Weights of a small self-supervised audio encoder (BEST-RQ): 0.913M parameters, activation relu.
Rows from block 4 of a small self-supervised audio encoder (BEST-RQ), named by matrix and row number. Rows with one number belong to one channel. Each number is 50 + 10 x the weight over its row's rms, rounded and kept within 0 to 99. All counts start at 0.
After each channel's rows are labels from the 100 clips, of 14848, where the channel reaches its highest value: "responds to" is what is common among them. Only what is clearly more common there than usual is listed. The data: acted Russian speech (Dusha).
# convs1: first pointwise conv (model.blocks.4.convs.1.weight, 144x96x1), inputs 48-95
# convs3: second pointwise conv (model.blocks.4.convs.3.weight, 144x144x1, transposed), outputs 48-95

convs1.50:21 50 50 50 50 50 50 16 50 50 50 50 50 50 36 30 50 50 50 50 50 50 60 50 50 50 61 65 50 50 49 50 03 36 50 37 43 50 48 40 50 52 50 50 49 50 48 50
convs3.50:50 50 50 51 38 58 50 66 50 38 50 50 50 50 50 50 70 39 71 67 48 50 56 46 50 64 50 50 23 50 54 70 50 50 50 50 29 50 50 64 50 50 50 50 24 64 50 50
responds to: emotion: neutral

convs1.53:50 50 50 65 50 50 68 50 44 71 50 50 50 50 65 50 27 50 50 66 41 50 50 47 50 29 50 50 58 50 48 50 50 50 50 50 45 57 54 57 40 74 48 50 16 50 50 58
convs3.53:50 58 50 28 53 50 49 67 52 30 50 50 50 42 50 50 50 50 79 25 50 50 50 52 38 50 50 50 50 38 50 50 21 50 62 50 30 50 39 50 37 50 50 50 50 50 50 63
responds to: emotion: angry

convs1.11:50 60 50 50 62 50 56 53 19 50 50 44 62 50 50 48 34 50 55 50 50 50 50 50 50 62 56 84 50 12 50 44 53 50 52 50 61 50 50 54 50 53 53 23 50 50 50 50
convs3.11:50 50 57 50 50 60 50 50 50 56 50 50 50 50 50 50 43 40 31 42 25 24 38 50 54 47 50 50 50 50 50 50 50 50 84 56 49 50 51 48 50 50 50 60 58 44 50 50
responds to: emotion: neutral

convs1.75:50 45 50 50 50 50 75 49 50 38 48 50 52 50 50 50 35 50 67 43 64 50 50 35 50 71 69 59 50 59 50 50 39 50 53 50 24 56 51 31 72 50 50 51 38 61 50 50
convs3.75:81 50 50 50 50 52 50 68 50 50 52 51 50 48 48 50 51 50 50 62 57 76 73 54 48 63 24 50 58 50 34 50 50 50 50 50 50 50 50 50 53 50 50 36 44 50 62 63
responds to: emotion: neutral

convs1.3:68 50 50 50 50 65 44 50 69 50 50 50 50 50 47 62 38 66 50 50 53 50 27 49 39 50 50 43 50 50 51 50 50 45 35 50 50 49 50 40 50 34 37 64 20 50 50 51
convs3.3:50 50 67 50 47 63 40 50 50 47 50 50 58 50 50 50 50 50 50 38 50 50 50 50 50 44 50 57 30 74 34 11 50 50 40 26 56 51 29 75 50 50 50 50 50 82 50 59
responds to: emotion: angry

convs1.138:50 50 63 50 43 41 50 77 62 50 43 64 50 39 50 77 50 50 68 33 50 34 52 50 74 52 71 50 50 66 47 50 50 38 46 46 50 35 65 50 50 40 40 44 50 50 70 50
convs3.138:54 46 50 50 50 50 50 50 50 12 19 64 41 50 50 50 52 50 49 50 65 50 50 49 50 50 58 50 50 50 50 50 50 50 50 50 50 50 69 50 54 34 50 50 50 50 54 52
responds to: emotion: angry

convs1.51:50 50 72 50 50 44 50 47 65 33 50 51 34 50 59 50 50 50 55 50 41 46 45 50 53 50 50 47 50 31 50 60 50 50 49 50 50 50 40 42 50 67 50 50 50 64 66 50
convs3.51:55 60 50 50 79 50 48 50 50 50 50 49 59 74 68 50 50 50 50 55 50 50 45 50 65 31 50 50 48 55 50 50 55 50 50 50 48 37 50 80 50 50 49 50 72 50 67 50
responds to: emotion: angry

convs1.128:53 50 50 50 44 50 50 50 50 52 50 50 39 61 50 50 50 50 58 57 50 51 44 50 50 51 50 50 50 50 70 50 50 50 50 65 55 50 56 50 30 17 16 50 50 85 50 75
convs3.128:23 50 50 50 50 50 50 50 27 50 50 54 50 50 34 50 50 51 31 50 50 50 50 38 50 50 40 61 43 50 50 74 48 50 50 50 43 50 44 33 50 50 40 53 59 56 50 02
responds to: emotion: angry

convs1.21:17 50 50 50 50 42 52 50 50 50 68 49 50 50 28 54 49 17 50 75 50 50 50 56 45 50 50 54 50 50 40 50 50 31 50 50 23 50 50 50 50 50 52 50 50 50 48 50
convs3.21:50 37 50 85 50 50 50 30 50 69 46 50 50 50 82 56 50 50 50 50 38 50 50 64 81 42 50 57 50 66 49 50 69 50 50 50 56 35 83 50 50 50 50 50 64 50 53 50
responds to: emotion: neutral

convs1.69:58 52 50 52 50 47 50 86 50 50 50 50 47 50 50 50 46 50 48 50 50 50 50 50 38 67 75 50 50 58 68 50 50 50 50 60 39 50 66 50 56 50 02 50 50 39 50 50
convs3.69:42 53 55 50 50 43 55 50 50 35 38 37 50 44 50 39 54 50 50 50 50 50 50 38 50 50 60 50 50 50 50 66 35 42 63 41 50 50 61 50 46 24 38 71 50 53 29 50
responds to: emotion: angry

convs1.82:63 39 44 50 32 43 50 39 40 50 39 50 50 50 67 50 42 50 50 50 48 50 58 50 64 27 67 50 50 38 50 50 50 48 50 50 23 50 41 65 50 50 50 50 34 49 36 50
convs3.82:50 50 37 36 50 50 57 22 47 63 50 50 50 48 59 50 46 54 45 45 41 36 33 55 50 62 50 58 50 50 68 49 50 41 57 51 50 56 50 31 50 62 53 49 55 50 62 18
responds to: emotion: neutral

convs1.71:50 50 50 23 50 50 59 50 50 51 50 74 41 50 53 41 43 50 50 50 69 50 62 50 63 50 46 34 50 65 50 50 50 45 50 58 51 54 50 51 50 50 50 33 50 59 50 36
convs3.71:48 51 50 50 50 50 50 50 90 50 50 50 40 44 50 24 50 48 50 38 50 50 50 54 50 38 50 49 50 50 57 46 43 50 48 50 61 50 53 50 50 50 50 52 45 50 54 86
responds to: emotion: positive

convs1.129:50 36 53 46 50 54 50 44 38 50 72 50 56 50 38 50 50 50 50 50 50 50 38 99 63 50 58 50 50 50 43 50 50 50 47 50 50 50 50 50 50 50 50 50 50 52 46 42
convs3.129:66 60 50 50 32 44 50 81 50 50 50 36 50 23 50 55 50 50 55 51 58 48 53 71 42 48 50 50 17 49 55 61 50 46 50 40 70 65 44 46 59 50 50 50 73 50 51 49
responds to: emotion: neutral

convs1.58:50 50 50 50 50 52 64 50 49 50 47 74 40 50 38 50 50 50 44 50 50 41 58 50 60 59 50 50 47 48 43 32 50 51 60 50 50 37 51 30 50 44 78 49 50 47 37 46
convs3.58:28 76 50 50 50 59 50 50 50 47 51 42 30 34 50 50 50 50 50 41 50 50 50 75 29 42 40 25 45 50 50 50 50 50 50 50 50 49 50 50 45 50 50 50 60 54 61 50
responds to: emotion: positive

convs1.8:50 59 73 45 61 50 60 50 50 41 50 50 50 50 50 50 58 50 93 70 50 50 55 47 59 75 50 65 50 50 50 50 50 50 70 50 46 50 50 50 50 40 50 60 46 50 25 50
convs3.8:53 50 50 50 50 41 50 60 34 63 60 72 62 50 83 45 50 50 49 50 57 50 50 41 50 50 52 51 34 50 50 50 32 38 50 33 64 50 50 50 50 50 78 50 44 68 44 50
responds to: emotion: angry

convs1.87:50 48 50 49 55 50 50 50 50 55 69 50 53 50 55 44 40 50 50 50 50 66 50 55 50 83 32 52 55 50 53 51 50 32 50 50 50 50 64 41 58 69 27 51 50 37 50 60
convs3.87:22 35 59 50 50 50 50 50 55 50 50 50 32 50 50 55 32 50 50 37 45 50 50 50 50 50 50 50 50 51 56 47 53 41 48 50 50 50 50 42 40 50 50 72 50 50 43 50
responds to: emotion: angry

convs1.68:50 51 50 35 50 50 50 50 34 50 50 68 50 48 35 52 52 50 54 86 50 50 50 52 50 49 50 66 50 50 50 50 19 43 50 33 31 52 40 50 53 50 52 50 50 48 50 46
convs3.68:50 48 49 53 64 50 45 47 48 50 49 46 50 50 80 50 29 58 50 16 15 50 44 55 55 28 50 50 50 69 50 34 50 50 40 56 63 48 50 51 50 50 59 50 77 33 50 58
responds to: emotion: neutral

convs1.101:50 59 50 50 50 50 49 50 50 56 60 50 74 48 29 50 70 50 50 36 50 50 65 50 43 50 50 50 50 50 64 69 50 50 50 50 35 57 50 50 50 50 50 48 50 50 52 41
convs3.101:50 50 60 50 50 50 50 50 50 71 50 50 69 71 41 50 62 50 27 50 50 48 50 50 39 81 48 50 50 47 50 38 50 50 50 50 50 46 47 57 50 54 50 50 50 50 50 50
responds to: emotion: angry