A small self-supervised audio encoder (BEST-RQ), trained from scratch.
Training: 7700 steps, batches of 256.
Data: 26041 training examples, 75.7 epochs.
Rows from block 7 of a small self-supervised audio encoder (BEST-RQ), named by matrix and row number. Rows with one number belong to one channel. Each number is 128 + 32 x the weight over its row's rms, rounded and kept within 0 to 255. All counts start at 0. Numbers have three digits each.
After each channel's rows are labels from the 100 clips, of 14848, where the channel reaches its highest value: "loudest band" is the band of the loudest frequency at the time of the peak. Only what is clearly more common there than usual is listed. The data: acted Russian speech (Dusha).
# convs1: first pointwise conv (model.blocks.7.convs.1.weight, 144x144x1), inputs 0-143
# convs3: second pointwise conv (model.blocks.7.convs.3.weight, 144x144x1, transposed), outputs 0-143

convs1.68:118128128107128128128128128086153128096121128128060104112150128093128128132121177128128107179128123127128126128128053152128217144109136128140128044249128077128186146128128128128154128128128124128128208139128097128128128204128128140117128128128135154128173128164128147179128128128128128170128128128128130128138152230205205128128128098128173029128128102128128126128104128046128116128128098128130153128130212098122132128128152232128142
convs3.68:129152194128128128065052114095128073128128167148128128122128174128128128128115200126165128128128128173128132176117128128128128109124128242168130169128128077072166162128128128159128091133128160128128128128128128128148128128176062176047070128065125128174114128128075128176128152096065128128100107081128128128128114142115047128128128128128179179107128128128128096128128128130128128213158128132128128128131080223033078108128110129126139
loudest band: 500 to 1000 Hz

convs1.80:103139128128138128052128128121035128128128136128128136128243058128128128128128128128128128128165095128100031128121128195058128100129083128128128132114128128128171128108128128128128128128128128024147143179128172128128128128128190128128221128128128114128128128128128138128128128120141128128128128050128128136159128128128107128044135128128128128128003112128128128128128132085110128162128128128100126128023128128128128019128128133134128
convs3.80:133128133162128079128166128128224210128128142128127128145128111128156097102172087128128128111085128118099053128195128034128130175127128128125193212128128128128128128128068192128183174153100128137128128128128071183089133192128128147128128118083135128115128139192128128128128128055096173128150200128128130097129128103128128138238153130128128128162026128150165128128128114128110101128136128130138128128148152128128070128128129073145128
loudest band: 250 to 500 Hz

convs1.85:128112100130128236137130128128150205128109128128128128122065128128160128128100169128124099128158114128128104128086128105185128140128241128128128133148128128128146183128090128128132123130128128128128128149128128128150128136128128128139126128136128128127088121137143128101128128128128132135182192128255128169121125128224128128128120128143080128135120129128128166088204115119128103177199146128128128130180120128128134128129128127128128
convs3.85:128128128128128125108081087148128065143173128128128123128163123128197127128094128128000094111128144128115133150128128136072128128128131126147222128128129139128084128051128123186128128092128128128123062129131128152128109128128112138128091098155185118116159124154128128070153128128136205128081196190213128128128053135128143128128161177095130128128128158191153128117128014128129128128128120169114128128072128128128128128092077171098128
loudest band: 4000 to 8000 Hz

convs1.14:128128077128128128128128128074153128128128139155128129128024141128128063128128139128186114128089093168128104128131126128067128191128128131134172128122137128128128116037079128128128128128128128182128128128128126128194128143128207130128179128210114128128128128128178151128128172128128128106068128128128128032157128128128128168000128075128128153152247154142079146090138128141128123128128126192128109120128128128128128128128128075128158
convs3.14:096128128128049128119128128128102128134103065128128075128198128018122042141128085128126128128128128128053128128166199128063128198128128128109097108108128049156129047109176119128128128128128149056128128128128127051092109128128124128128128128137128128167091114128128062103104153139076128036094127134106128128128039051112110128128128093128164118128194128119128128128128137128128128139122080096128128128128128089128068128123113128128128
loudest band: 500 to 1000 Hz

convs1.139:120128132128128128128128146128130104140132128128122132128000128128122128128128165084128128061128114128128118164053128128128089128128173128195195128162128055139128126184179128174124166134146128125077128109128098128143128128128128128128153200128128128128128128128126100162128148161128150117128128189157128115128110128082128128128065128128128128128118128099197128127128101052128128135182217117118113116116128195118108128129128159128128
convs3.139:128103128128128096195081128128128075093133123128128135128039106128128105128154128128110128128076128088128128125128157128128040128128129080128160128163128180124128128132100128128128128156147154128128128049128169128059128117128128128109116115122128128128085239128128128088128128128126128128128128128128100097128128128128128161067159128138128119106083128151029106128152168147127232128141221128128128056166128128128204128101047128128027
loudest band: 500 to 1000 Hz

convs1.49:128106128174194079128185128128127128128186128118099144128128128111128089094128098128121187128128128160151128155128126128172128167132210128120128122144095137158128124128128128128128122128128187128130172128174132138128143090128152127018128168125135128128095128126174128069128128127128141072080128072183160198128132161128105144128226105128207066126085059230128128128111128128128247145077120128128128128128088104128128128136163117129128
convs3.49:136143128097139128128028128128128128128128148103128151128128186212128148122128128165146089128128066128128128128128128128128036076128214128157128128130149066128128128129087128079112128083128099079152161124128128128133128128119152123151156128128127128128175128128062106128191128128128128179144147114128087141134128128128128128086128076137128047062128128128128076128183128101128012128128042128221191166113074128128187128128128118128128
loudest band: 4000 to 8000 Hz

convs1.137:128128128166128128090164097122128069128128128188128128120128128122031128127142102128128128128120128128128173125128128179074158128128128215128123085171128128123151128086147128128128140128128128168095128140116059151159128128128125128203230128078180128239128128086128143113128128168128121128128128143128126051128150128128129117175116128128213128073128128143128210061128128128251128128138128128128157127128127074128201128128128128113128
convs3.137:128188128154128128128128187128199212128128197128164145180146128128158129128128128080128126126119127036128101128155120133167128206134128128128128162128152142132128128112092239155128128128102128126084141128158115181128187128128199128097128109093128187128184162128143128206128128128128190128128158137128128035114119128128128128255180128128122093148132128150188132128128111128128089128176156126128128128128128128126075128128128138158128
loudest band: 250 to 500 Hz

convs1.109:060111128128128134128110128105065128173176123250128128106128075148116128128020166128127128128128112128128128116128128128176129120128128112136121128128054128128128108128128128132128112119128146155155128128128051128128189128128128128128128128105128128182128128128152215128070128128128141129111062128128096128128131132126128128128130128128155128097106128146128051119116255151128128123236128128072094128128031101128139128128113194188128
convs3.109:110128104074128145128128128128128144128128148128128129128122202128115128133085128102128105131128209092128038124128128138170107128062128128128121108159098128128095128128128128128128144141255128163116132054128128103128154128091104128137128172103152124128128128128128055226128128161237128149100128156128128114128128191128128128128170125131128066090133199128180128145128111046128160119128128128128128128128128119142112213098128220073148
loudest band: 250 to 500 Hz

convs1.128:124119150128128175128156214128128154054128124192103128154119152130128097126128128128042128128086128128133128077128059128128115177128128128128128090067128128142182128128128124135128128128157128128094134128099039128128188128126128128128119128110128174078128142128128128072161128128128162128128128128128188126128128045128128197193061128066164215128128146107070113128128062128128128062128151128006128169128128128110181128127128128128097
convs3.128:128128128030128128128128108128128215203128174182154128107128125077113128150171128140141140131129107142156128128141128131128128128204128128128120211128128128195128128117049128128073175128128085129128128120128115128114034128128128129147128128128124128073128128050159128128153128128232144166128112128140113128128158172128128132071128128128128175128128150165142128160128075039128128115058128128068221128128128128128128128128208128158128
loudest band: 250 to 500 Hz

convs1.103:128128128128128094129148128128087128128128128128128128128128128128144119128128093085068128143080029085178103128128200128128077132108128175126128128128081128128141128112128128118128099223037117146128128128128114128119128128128093121128128104128060128064076128128141128116128195149117128084182120196225000128128128128128128153128101084166135032080118121175128088138128133204074128128128128161161158128128128128146120107128134134128109
convs3.103:198093188170182128128084128235128093166128189128128128139171148128128128128163128128196161222221045128121128128128128157108128128152137123128128160128128128122149128128188128128109128128128199059134169128128212129128128128167090128128128128128128124128128128220157175140184127128132128246114128128162153128077183128128126128123128128090128132118128128150128127128104101128158111128128128139169155128102128150120103140185128128095102
loudest band: 4000 to 8000 Hz

convs1.35:127128113161121114060128128128128128185128124117128128085151128131128128128140115112128136125128156128128128125128119146064192128128222224128162119230128128128128128111128119128128132128064207137128125128045175128000128133128178128128180150128128128128046128136128128128128165128128128171128097110128128128128128128128137128128128128123128138156096182128180154128128128128124099200128128139126128128128119000141092128093209132121125
convs3.35:085189128184128112128174142128128128128128185128146128128164083206176130128128069130128122128128095128128128106128069128128128175128163117128158235128144194128128128079128130156128169128095128092128128143180102145046128157144145128101112128128128123147133128178195186143128088116109175123128154216128069084174077128090128082196128145108129121200128128128128200074128102128128128128166195128128128148167178128128060128127126121128128
loudest band: 250 to 500 Hz; 500 to 1000 Hz

convs1.86:128155063027115128128128208093137152128128128076128128113128146100128128128128128118128128116128128047128128000128128166107083128125115094128128126086128180097139128128086083094128128128128128128128128127152128114138158128128118128128128128128021128128128152197152128128128128128166128151128128128132148137143128128128073128125128128127152089243128205095112146128128116128128099128114128153174091128128197047128177128128129225128128
convs3.86:086048128128128128141128121128128128128191147082128128128128072187136078128153128128049128127070129128128093128128128053128128128089128128125112128119128128128133128101128074128128044150080170128128055134128000128128112128128128128128124049106154128119089129109125085128070150006069128084128128128061128098128117128130128115128128128128128101140129097128128141128027103136128090128128128138083067128128127128122075128128128094128151
loudest band: 500 to 1000 Hz

convs1.23:126132089112128133128131173148193121165128128038106128128128128126128128095127128128128128128143126176128128078119128134069176193128128128128138128124225128128128128128165128128128128065086118115104128128100128118128128130128128128065128128128128150128071124128128128255128126128128128128094100080114128128200128114128095124139128128159192128164128094128128032100128132099128076143025064127160154211128058066119127128126128108128128
convs3.23:128128165128097105126144128122155128128128205069128128128128131174128128111128128128122149128128091128097128105124128215128128084128128230128132174167185125153101128128128102128128151128229128181171166128128162148122122113128139128113142117128128139128128139198128173131128128128161128134227128128217117125078101151126128112128063133009131127190166145144115161031128135128176128104128128128101128095156128050064128128128127128128128
loudest band: 250 to 500 Hz; 500 to 1000 Hz

convs1.19:105128121128129128130132128129128141128110128113112128128193128128128128000128128128128121128138141183124128127151128128100165128128124131128048128128143107097128109207157128104128214128128068128131128128128136005128165080101128128128148128128128128128128128128128066226128128134128128128118071128128210128128128086221104128128083128128133176160164135128128107183152128128166128073128128128141128153165128128124165159128128170124090
convs3.19:112115119128128093128111128128167128128128216128128128128135128123128130128128010087078128083026128066128029100204105079176127128128179133128128186128190181128128128095128128135128128104113120128163128139128128128115203128128145190128128095133127127128128128128128195128128135128128141123037202192128115128128128128128060128131128128128092078138128128128128178128128128128109129128128208128128104173214122131128128118128128081131128
loudest band: 250 to 500 Hz

convs1.55:128166049128128128081128099142128128128128128128128128110128128106118128128128128128128047128128101138186140191094154128128128128078128044128149128092122128130057128128128109128128124128064255144116145128128128082128128112123128128050128128128128128128128059128128104152189128114127128128128132128128116128128128069125073086104128128216082194153113107128147128128182128128098142128128128128053139128128128128195128195194128210128128
convs3.55:128044128128020128128092055128128128128000110128120128128130147121128128128128094128099128128144128128105104066128128124128128126125128125106128164128128099154155128094130047135128060231128128141128128128032128128047128128128128128128134128155067128128116095128129128129109175106128066128128085128128128119128047128128088128102128128128128096164128079128077127158128134139128128128128090110128128103085128128128180034128128140128128
loudest band: 250 to 500 Hz; 500 to 1000 Hz

convs1.97:128179147128115198121128034128128074128132128128131119070128128128183128128175128115128128073128128128128128128189117128128107128112128058128128128111096128152162096128128097128037128125128128128120080128168101130150148186128128128128128139128128000128146128128128128159024133198128135105077116128166128128128128128193161128128178128128128128048214128128128120128128120128128128128128109128128128069212060128128141128128158128096078
convs3.97:128128128128128216128118080128128128125128135128145128128169121128114128128152128128128128128128128128073118141046128128128128128128030255047128128114128127128128058128128128128128128128128161059128128128128128075115095138128128103019128128213210212128164171129187128149128128041158128128128128128137128128128128128187144089116067128128128115128171123128128133128128086143128125128103094128100147128128128128128054128112203128128128
loudest band: 500 to 1000 Hz

convs1.60:113128148160163117132150128035123085128210138235128126128128128128128128128128093128079123145157128037149128100129147157132128128128171084130127128129128116128128201128128000128128038128128128128206136128128135115140115087128128128128128128128128128091023128128128215111130128134128208128135128171128128139128172128125095128134128140122128054122117021150111128128128125128128128181128128128128128128128128128128136117136100128128128
convs3.60:128128145128053052128098128128128128128102128138128061096145106117128139132128098128008128086128153128000135128128128128128075128174128049128128128128128128128128103128209129128128128128128128128118137134128128128128128091116153075128149065115128128049128128128121128128123128128043073128128128128128113128128128063036128135128128123046132131108137128069128082128090072128128222128158085128128128128140128096166128128128173116128128
loudest band: 4000 to 8000 Hz