A small self-supervised audio encoder (BEST-RQ), trained from scratch: depths [4, 4, 4].
Rows from block 2 of a small self-supervised audio encoder (BEST-RQ), named by matrix and row number. Rows with one number belong to one channel. Each number is 128 + 24 x the weight over its row's rms, rounded and kept within 0 to 255. All counts start at 0. Numbers have three digits each.
After each channel's rows are labels from the 100 clips, of 14848, where the channel reaches its highest value: "top examples" is what is common among them. Only what is clearly more common there than usual is listed. The data: acted Russian speech (Dusha).
# convs1: first pointwise conv (model.blocks.2.convs.1.weight, 96x96x1), inputs 0-95
# convs3: second pointwise conv (model.blocks.2.convs.3.weight, 96x96x1, transposed), outputs 0-95

convs1.61:128128128160112128128128128138128143128203129242128168128128128159162077128132128146207099106105128128128172128128113128128092167176128128108108126128128086122165128102128117125128146126128128128128160128146128128151094111083113128128127152128128128115146106128128128128128106110128128128
convs3.61:147142091133128128107131175128128128128202128082177144128128098084128094130144128106186128128140091153128128128128090128088141128163127156130076112139128165128128128141161128128128196128099100124128128128111119128197128139128136132158176128096134128128145128128128151128106127128133128173
top examples: emotion: angry

convs1.8:128126128124128127128128128134128128128128097128130133145053139110128123128128128138177128128128173161128128128119128161156128128128128054160128128148128126128140081169128120128127128016128128128128128128123165169128128080128164128116128205127128136128160138128128128118169128129128128160
convs3.8:159119121116106128080170169128112128128153128128147150128109087128175128158152160128128128128128074128128127128190078133113149149128128164161128091128117128145077128128145123108089139128091106100130115137128090128163072128127128128128156128098128128128059128082128128128128150137128128175
top examples: emotion: angry

convs1.41:075128128145128128128128128122128128031128128138128073128128128099128185127128128158128128162109128128077128128092128128128128128152142128135128128128173128090125157128103128095169128118128167128128128128128128127128128134128127188128067128097189128111174145128150128128186128146128128128
convs3.41:177177126097128128128136189141128122128128139128128128128125106128183128128196146128171128074169141138128131128128110134138165125128101160185128128136120136133108128105137128108161136145135106128144128141119083128146128137140168125150192136128144128128164176107128128076128186128128128128
top examples: emotion: angry

convs1.87:128142128217128119128128128152128128128125128168128128128131128128128128128128045150173152128128128128128104128128128103085152128139128121144128195134145128128207128147128128128172166162128128127188128132130105129128101129125128148128128193128180128125162128128128140128128148114128156128
convs3.87:166107128128128144108141128170108128128168128082128169127128111102107128128128192091128174105128113151076151128128128126128136145174128160142122128186088152128138128157128093111135161128128096136171128138128128128151128147128151141195128128128128128128128128141109158128108174079158177128
top examples: emotion: angry

convs1.77:101197128128128180128128166128128128128183128128102128193128091119150131128192128128144088084128128128128143128128104128117128160128100128154128128128080128128156154128128128128164151128137128159134050128128118128119144092192128128128138130087128104083153128128133145150128127128128131128
convs3.77:128128164167128098128123121128128140107078107143107094129116128128121149111128113146096105128130128128128106126094191123135078119085152128119157128128126106106149128126128102128114099128146139161104128115180165128041154128128091124123128128128105128163113076128128116163156104128100063118
top examples: emotion: angry

convs1.85:128128128159128171128128255123128122128128128128117128110158128128155127083128128128128107101128128128128152128128128128142128132128115102128128108114114128153128128115128128129128146128128097128110122083188128128128128128240100095112177128147128128128128128128128128128156162112126099128
convs3.85:128128128166128064140128196167178091128128136128128128128128138129128180128140091128128128128128128128104098128128162157128123128104057128128174128128128090120128098128128149128128128128128134128111159169149128128105160077192133128128128128128128128091128183128128128128138128156101128186
top examples: emotion: angry

convs1.24:128221128129136121125128128109114135128128071040128128128128128160128128128128128128147102128151128128103128144128128069128090071121128128128128115128128106114102119128128128128108142128128128128073134128128178128128140128072128195128134128128192128138128128126146128128138128173127128158
convs3.24:128128162128080128128128125034128128107128128169128128128166128128128128128128116132105128128058041116130128096128128156116128128123128132128107128127164128128179115098148128128128128128128135128128128147172128128098128115161157128091172170128131124128128138198128128128128165142128160134
top examples: emotion: angry

convs1.39:128128191128140175121087110140082103128144069109120128129128128077197128134105128176128128120117136128128153128128128084128128128128128128110128173128146128126128157122117070128128150128128128128081094128170089128128180124047136128128149145150128128128161114128128128119128128148128127148
convs3.39:191128128128128128128178128128095124095128177126177153128101119128128128177149128128128128072114118176128139128165061128088121182135127128128128071148121178128128128128206099128128128128129128135128118128128128113145096131128128147128128117128128065128128153105128128128128128128128154128
top examples: emotion: angry

convs1.30:128147103103128128128128128128128128128158128128128128186128124188100128128120131128144110128112128128128128195128128143170107079124100080138172128128128128140128128120149146128094128162113128128155128115128151128128160031105069132136148128128128120113128128095107128128053153128160141103
convs3.30:128119136084128128075147128128068128121128128128128128104128076128128115128128154130092104128152096128134128100131105128062128129128143169128128128184128095114101119100127093105071128128097128128126128128128128128115088138128111108094128128128128098159056071111165127161128128123119128081
top examples: emotion: positive

convs1.16:128128128128119128127156168160118128126128082128128128190128153107128128128125128172133128112106128128124128128155128128128128128153128199106076128128161128172161128128130148128128201176128162128093203160128128125090128128110128128142121168128128128128128128128118184128108065128128128136
convs3.16:128183184073155128128149128128128097128128135125128130128128109075084128128128134128128128109128128128128128182113070128209150122099108192128128128164128128128133128128128128128142093160086180125147114128111135093128190128128128128141163125128128128128134128099100128144105163128128128144
top examples: emotion: angry

convs1.47:123116128128105128119123128128128128129128158128212128128128120189110128128128135128128128128128074128132127113132128119131113128151128128152176128155140114183128108105151120116154172128160128128103114128082044128116128128154098103113128128128101128151128128216128137128128080128175128136
convs3.47:089128128136085128128162128128128128118103095128128128128187147180128128128128093128093170074128091128140105160128099128128128133128128128128128128151141125128128128128128178208114128128108128083101151128099128154128188128128117088128128128161128185121144128127128128128128150088120068105
top examples: emotion: positive

convs1.33:015090128096128128128149128128128079128128130128128120195136128122109128128128128128128106128137128083117139128128150128128147162128128128128157124104129140128150128128128128189128128128238143128108133128134128128119128128090128157128128149128109120128128128128186128154133128128128128088
convs3.33:255128130102128128128128128131128128128151067128128097128128128128128152110101128128128116128136090128139150164062128167128128128128155087128128128128166128128128128128128128129128123128128143128128104069128128128145128128092116128128092104121128116128127128128171128191128079115128097128
top examples: emotion: positive; emotion: angry

convs1.2:127128152128138134095148097098130128128128087128075128106122128128131128171165182128128144128133128128170097165212165127124128221128128143153110128136140128128128170181128128128122128105163128128128193129128068128150133117128120128128128154103128128128128128128125128128128156128128128128
convs3.2:128128128128128126128128140128137087128128098128128125128128128174128145128128118145114170086130128128128216103128128128128128167128128128044128128128204128149087128128128143111128128128084128089128128128128061132158089128142128128083140128128062128119129128128116128128187128128128128128
top examples: emotion: positive

convs1.57:120128160088128128128128156128131151106128061177128128153094128129128128124128128128128128128128128143128143128151128128181128128128128128128128148128128152128128077128060128075133147128128071128128128182163128128146128128128134134128128148113064128189128128058143130128189128162128157128
convs3.57:128174166180163128165128128111154128081093176128128135112200128128191128169180177128140111128128099128139109128110124089145128128128128128128128129128133095128128157082157128128128128128148128163079131109128128128128128128128128128128130138128128128140130149128074128128141128172128059128
top examples: emotion: angry

convs1.64:128138128128162128130128128128128121077163097150128128128128123128128128128135128128188181165128184128166077232128128128128128127155128128131124128128128124128171082108128128037128128121128143128140128128128128169128087130128128128169128128128126144128128100128128172128128128128128163132
convs3.64:128128128128128214138175140190128128128128171128156198137171128128129128102178128128169192128128113128107144139128091167128152128128128128128128128160129133128142128130128161128155194128128128128128153121106128128155144128125128128192128128153181128128128128106128128128111128159128128128
top examples: emotion: angry

convs1.32:128128128128128125128163128079102128128128128137129128128128128128128128128128136135135128098134081121128116090101165128128128075137128111102134128128128151161128128128080149136127122128206089174128087128128128128132128128168124072128128162128129128128128130118207125128128081128032118149
convs3.32:094079124085128127119107128098128128128128128128128118107128128129128050128128128105128128129128128128128103070144128119122093128128184128075128122123052128114140128125128128116128102128157120105128128113178129128128104126067128128106131077128134091171128128150128190128128093084144132107
top examples: emotion: angry

convs1.95:128128177128128128128138159128128083128091136135128157138147128128122128128128160128148128128128147097142128128104128128128128128190128080110125173120078060128128038066113128129128195128153128128122128128148163158128128128128097128128128128128128128107164124107177154128128127128128086128
convs3.95:145140129128128178092175128128105128128128131086139153107128128128131094146130151128199177066141131128123128133128118162128157128158096164134066126204128137128114177128164143160128181128128111113128134148111098106128128154128149128154130116120150128128154128104128145128128174127128131128
top examples: emotion: angry

convs1.27:133128128121141045128168128128128128128142128086128128215162138128146168128128128109128128128139128135128128176128128128128192110128128123127128128158105133115165175128118128140128125138128077128149098128128128195080128128157128178122157129081146128128166097120160128128128128128128138128
convs3.27:128129128086128175128165150128128083178197188100180128130148128085128128158128160096128128128125128128126125146128099148128128156156128156167128127135128128128128155128128128128191128128091128125150128143120128128165174131165144144128159126145180128128128195128128128128128161114128140128
top examples: emotion: angry

convs1.1:128128064128128128099169112128190128128128128128127128128128128123102128128128193142128174124128170175128130119125128128128128173161128084172107105153128128128128128136128128128171110117092096141128133083128128128128114112128149128121128214128099142119160123128128104128202133128128158128
convs3.1:154103083128120149075131185128124128128114128128128128128128105128128115128159138128128128128157101153128128128167099107089128128094125165128165064128128128128115128061169069128122142197089128128128103128128103128194128128130128128114160129115132128153097128128163115097144129128130128164
top examples: emotion: angry

convs1.3:128214148125108128127128152105128128160128128170208172128143146128128128128099128128128128099128128106112128128128132128111125041145166128142128128128128128071128102153128128128153128116140128128093128158134165104128090128128137099115128142127128173130156128128128128118140062128137086147
convs3.3:141153080128128165098128167128128128128168141070138128183128128087163128129128177092143128097099128148100156128128093159129150155128096130163088107137105128128128173151128128128128128128094108094155090154091094128128118138128147143154128159128129128066155154120109128101121128128143127167
top examples: emotion: angry

convs1.78:128128148133128128128128123091128128128166128101121129128054127119131123129087159194128128128128128128181128164128179149111128112128106180217128128125128101128128127128128110102108101128067139128128128128125055167128128124180145128151128128128144128128128094118128139128124128139097128128
convs3.78:115128128105137123128128128128107124128128128076128128128140178105128128112141128128081091128090128128128128060128126128099128128108109128205128128157089161128084128128128111128128128146012128128128128153101185136128118128128128116145105101128128099128118128156128128107106152128128092123
top examples: emotion: positive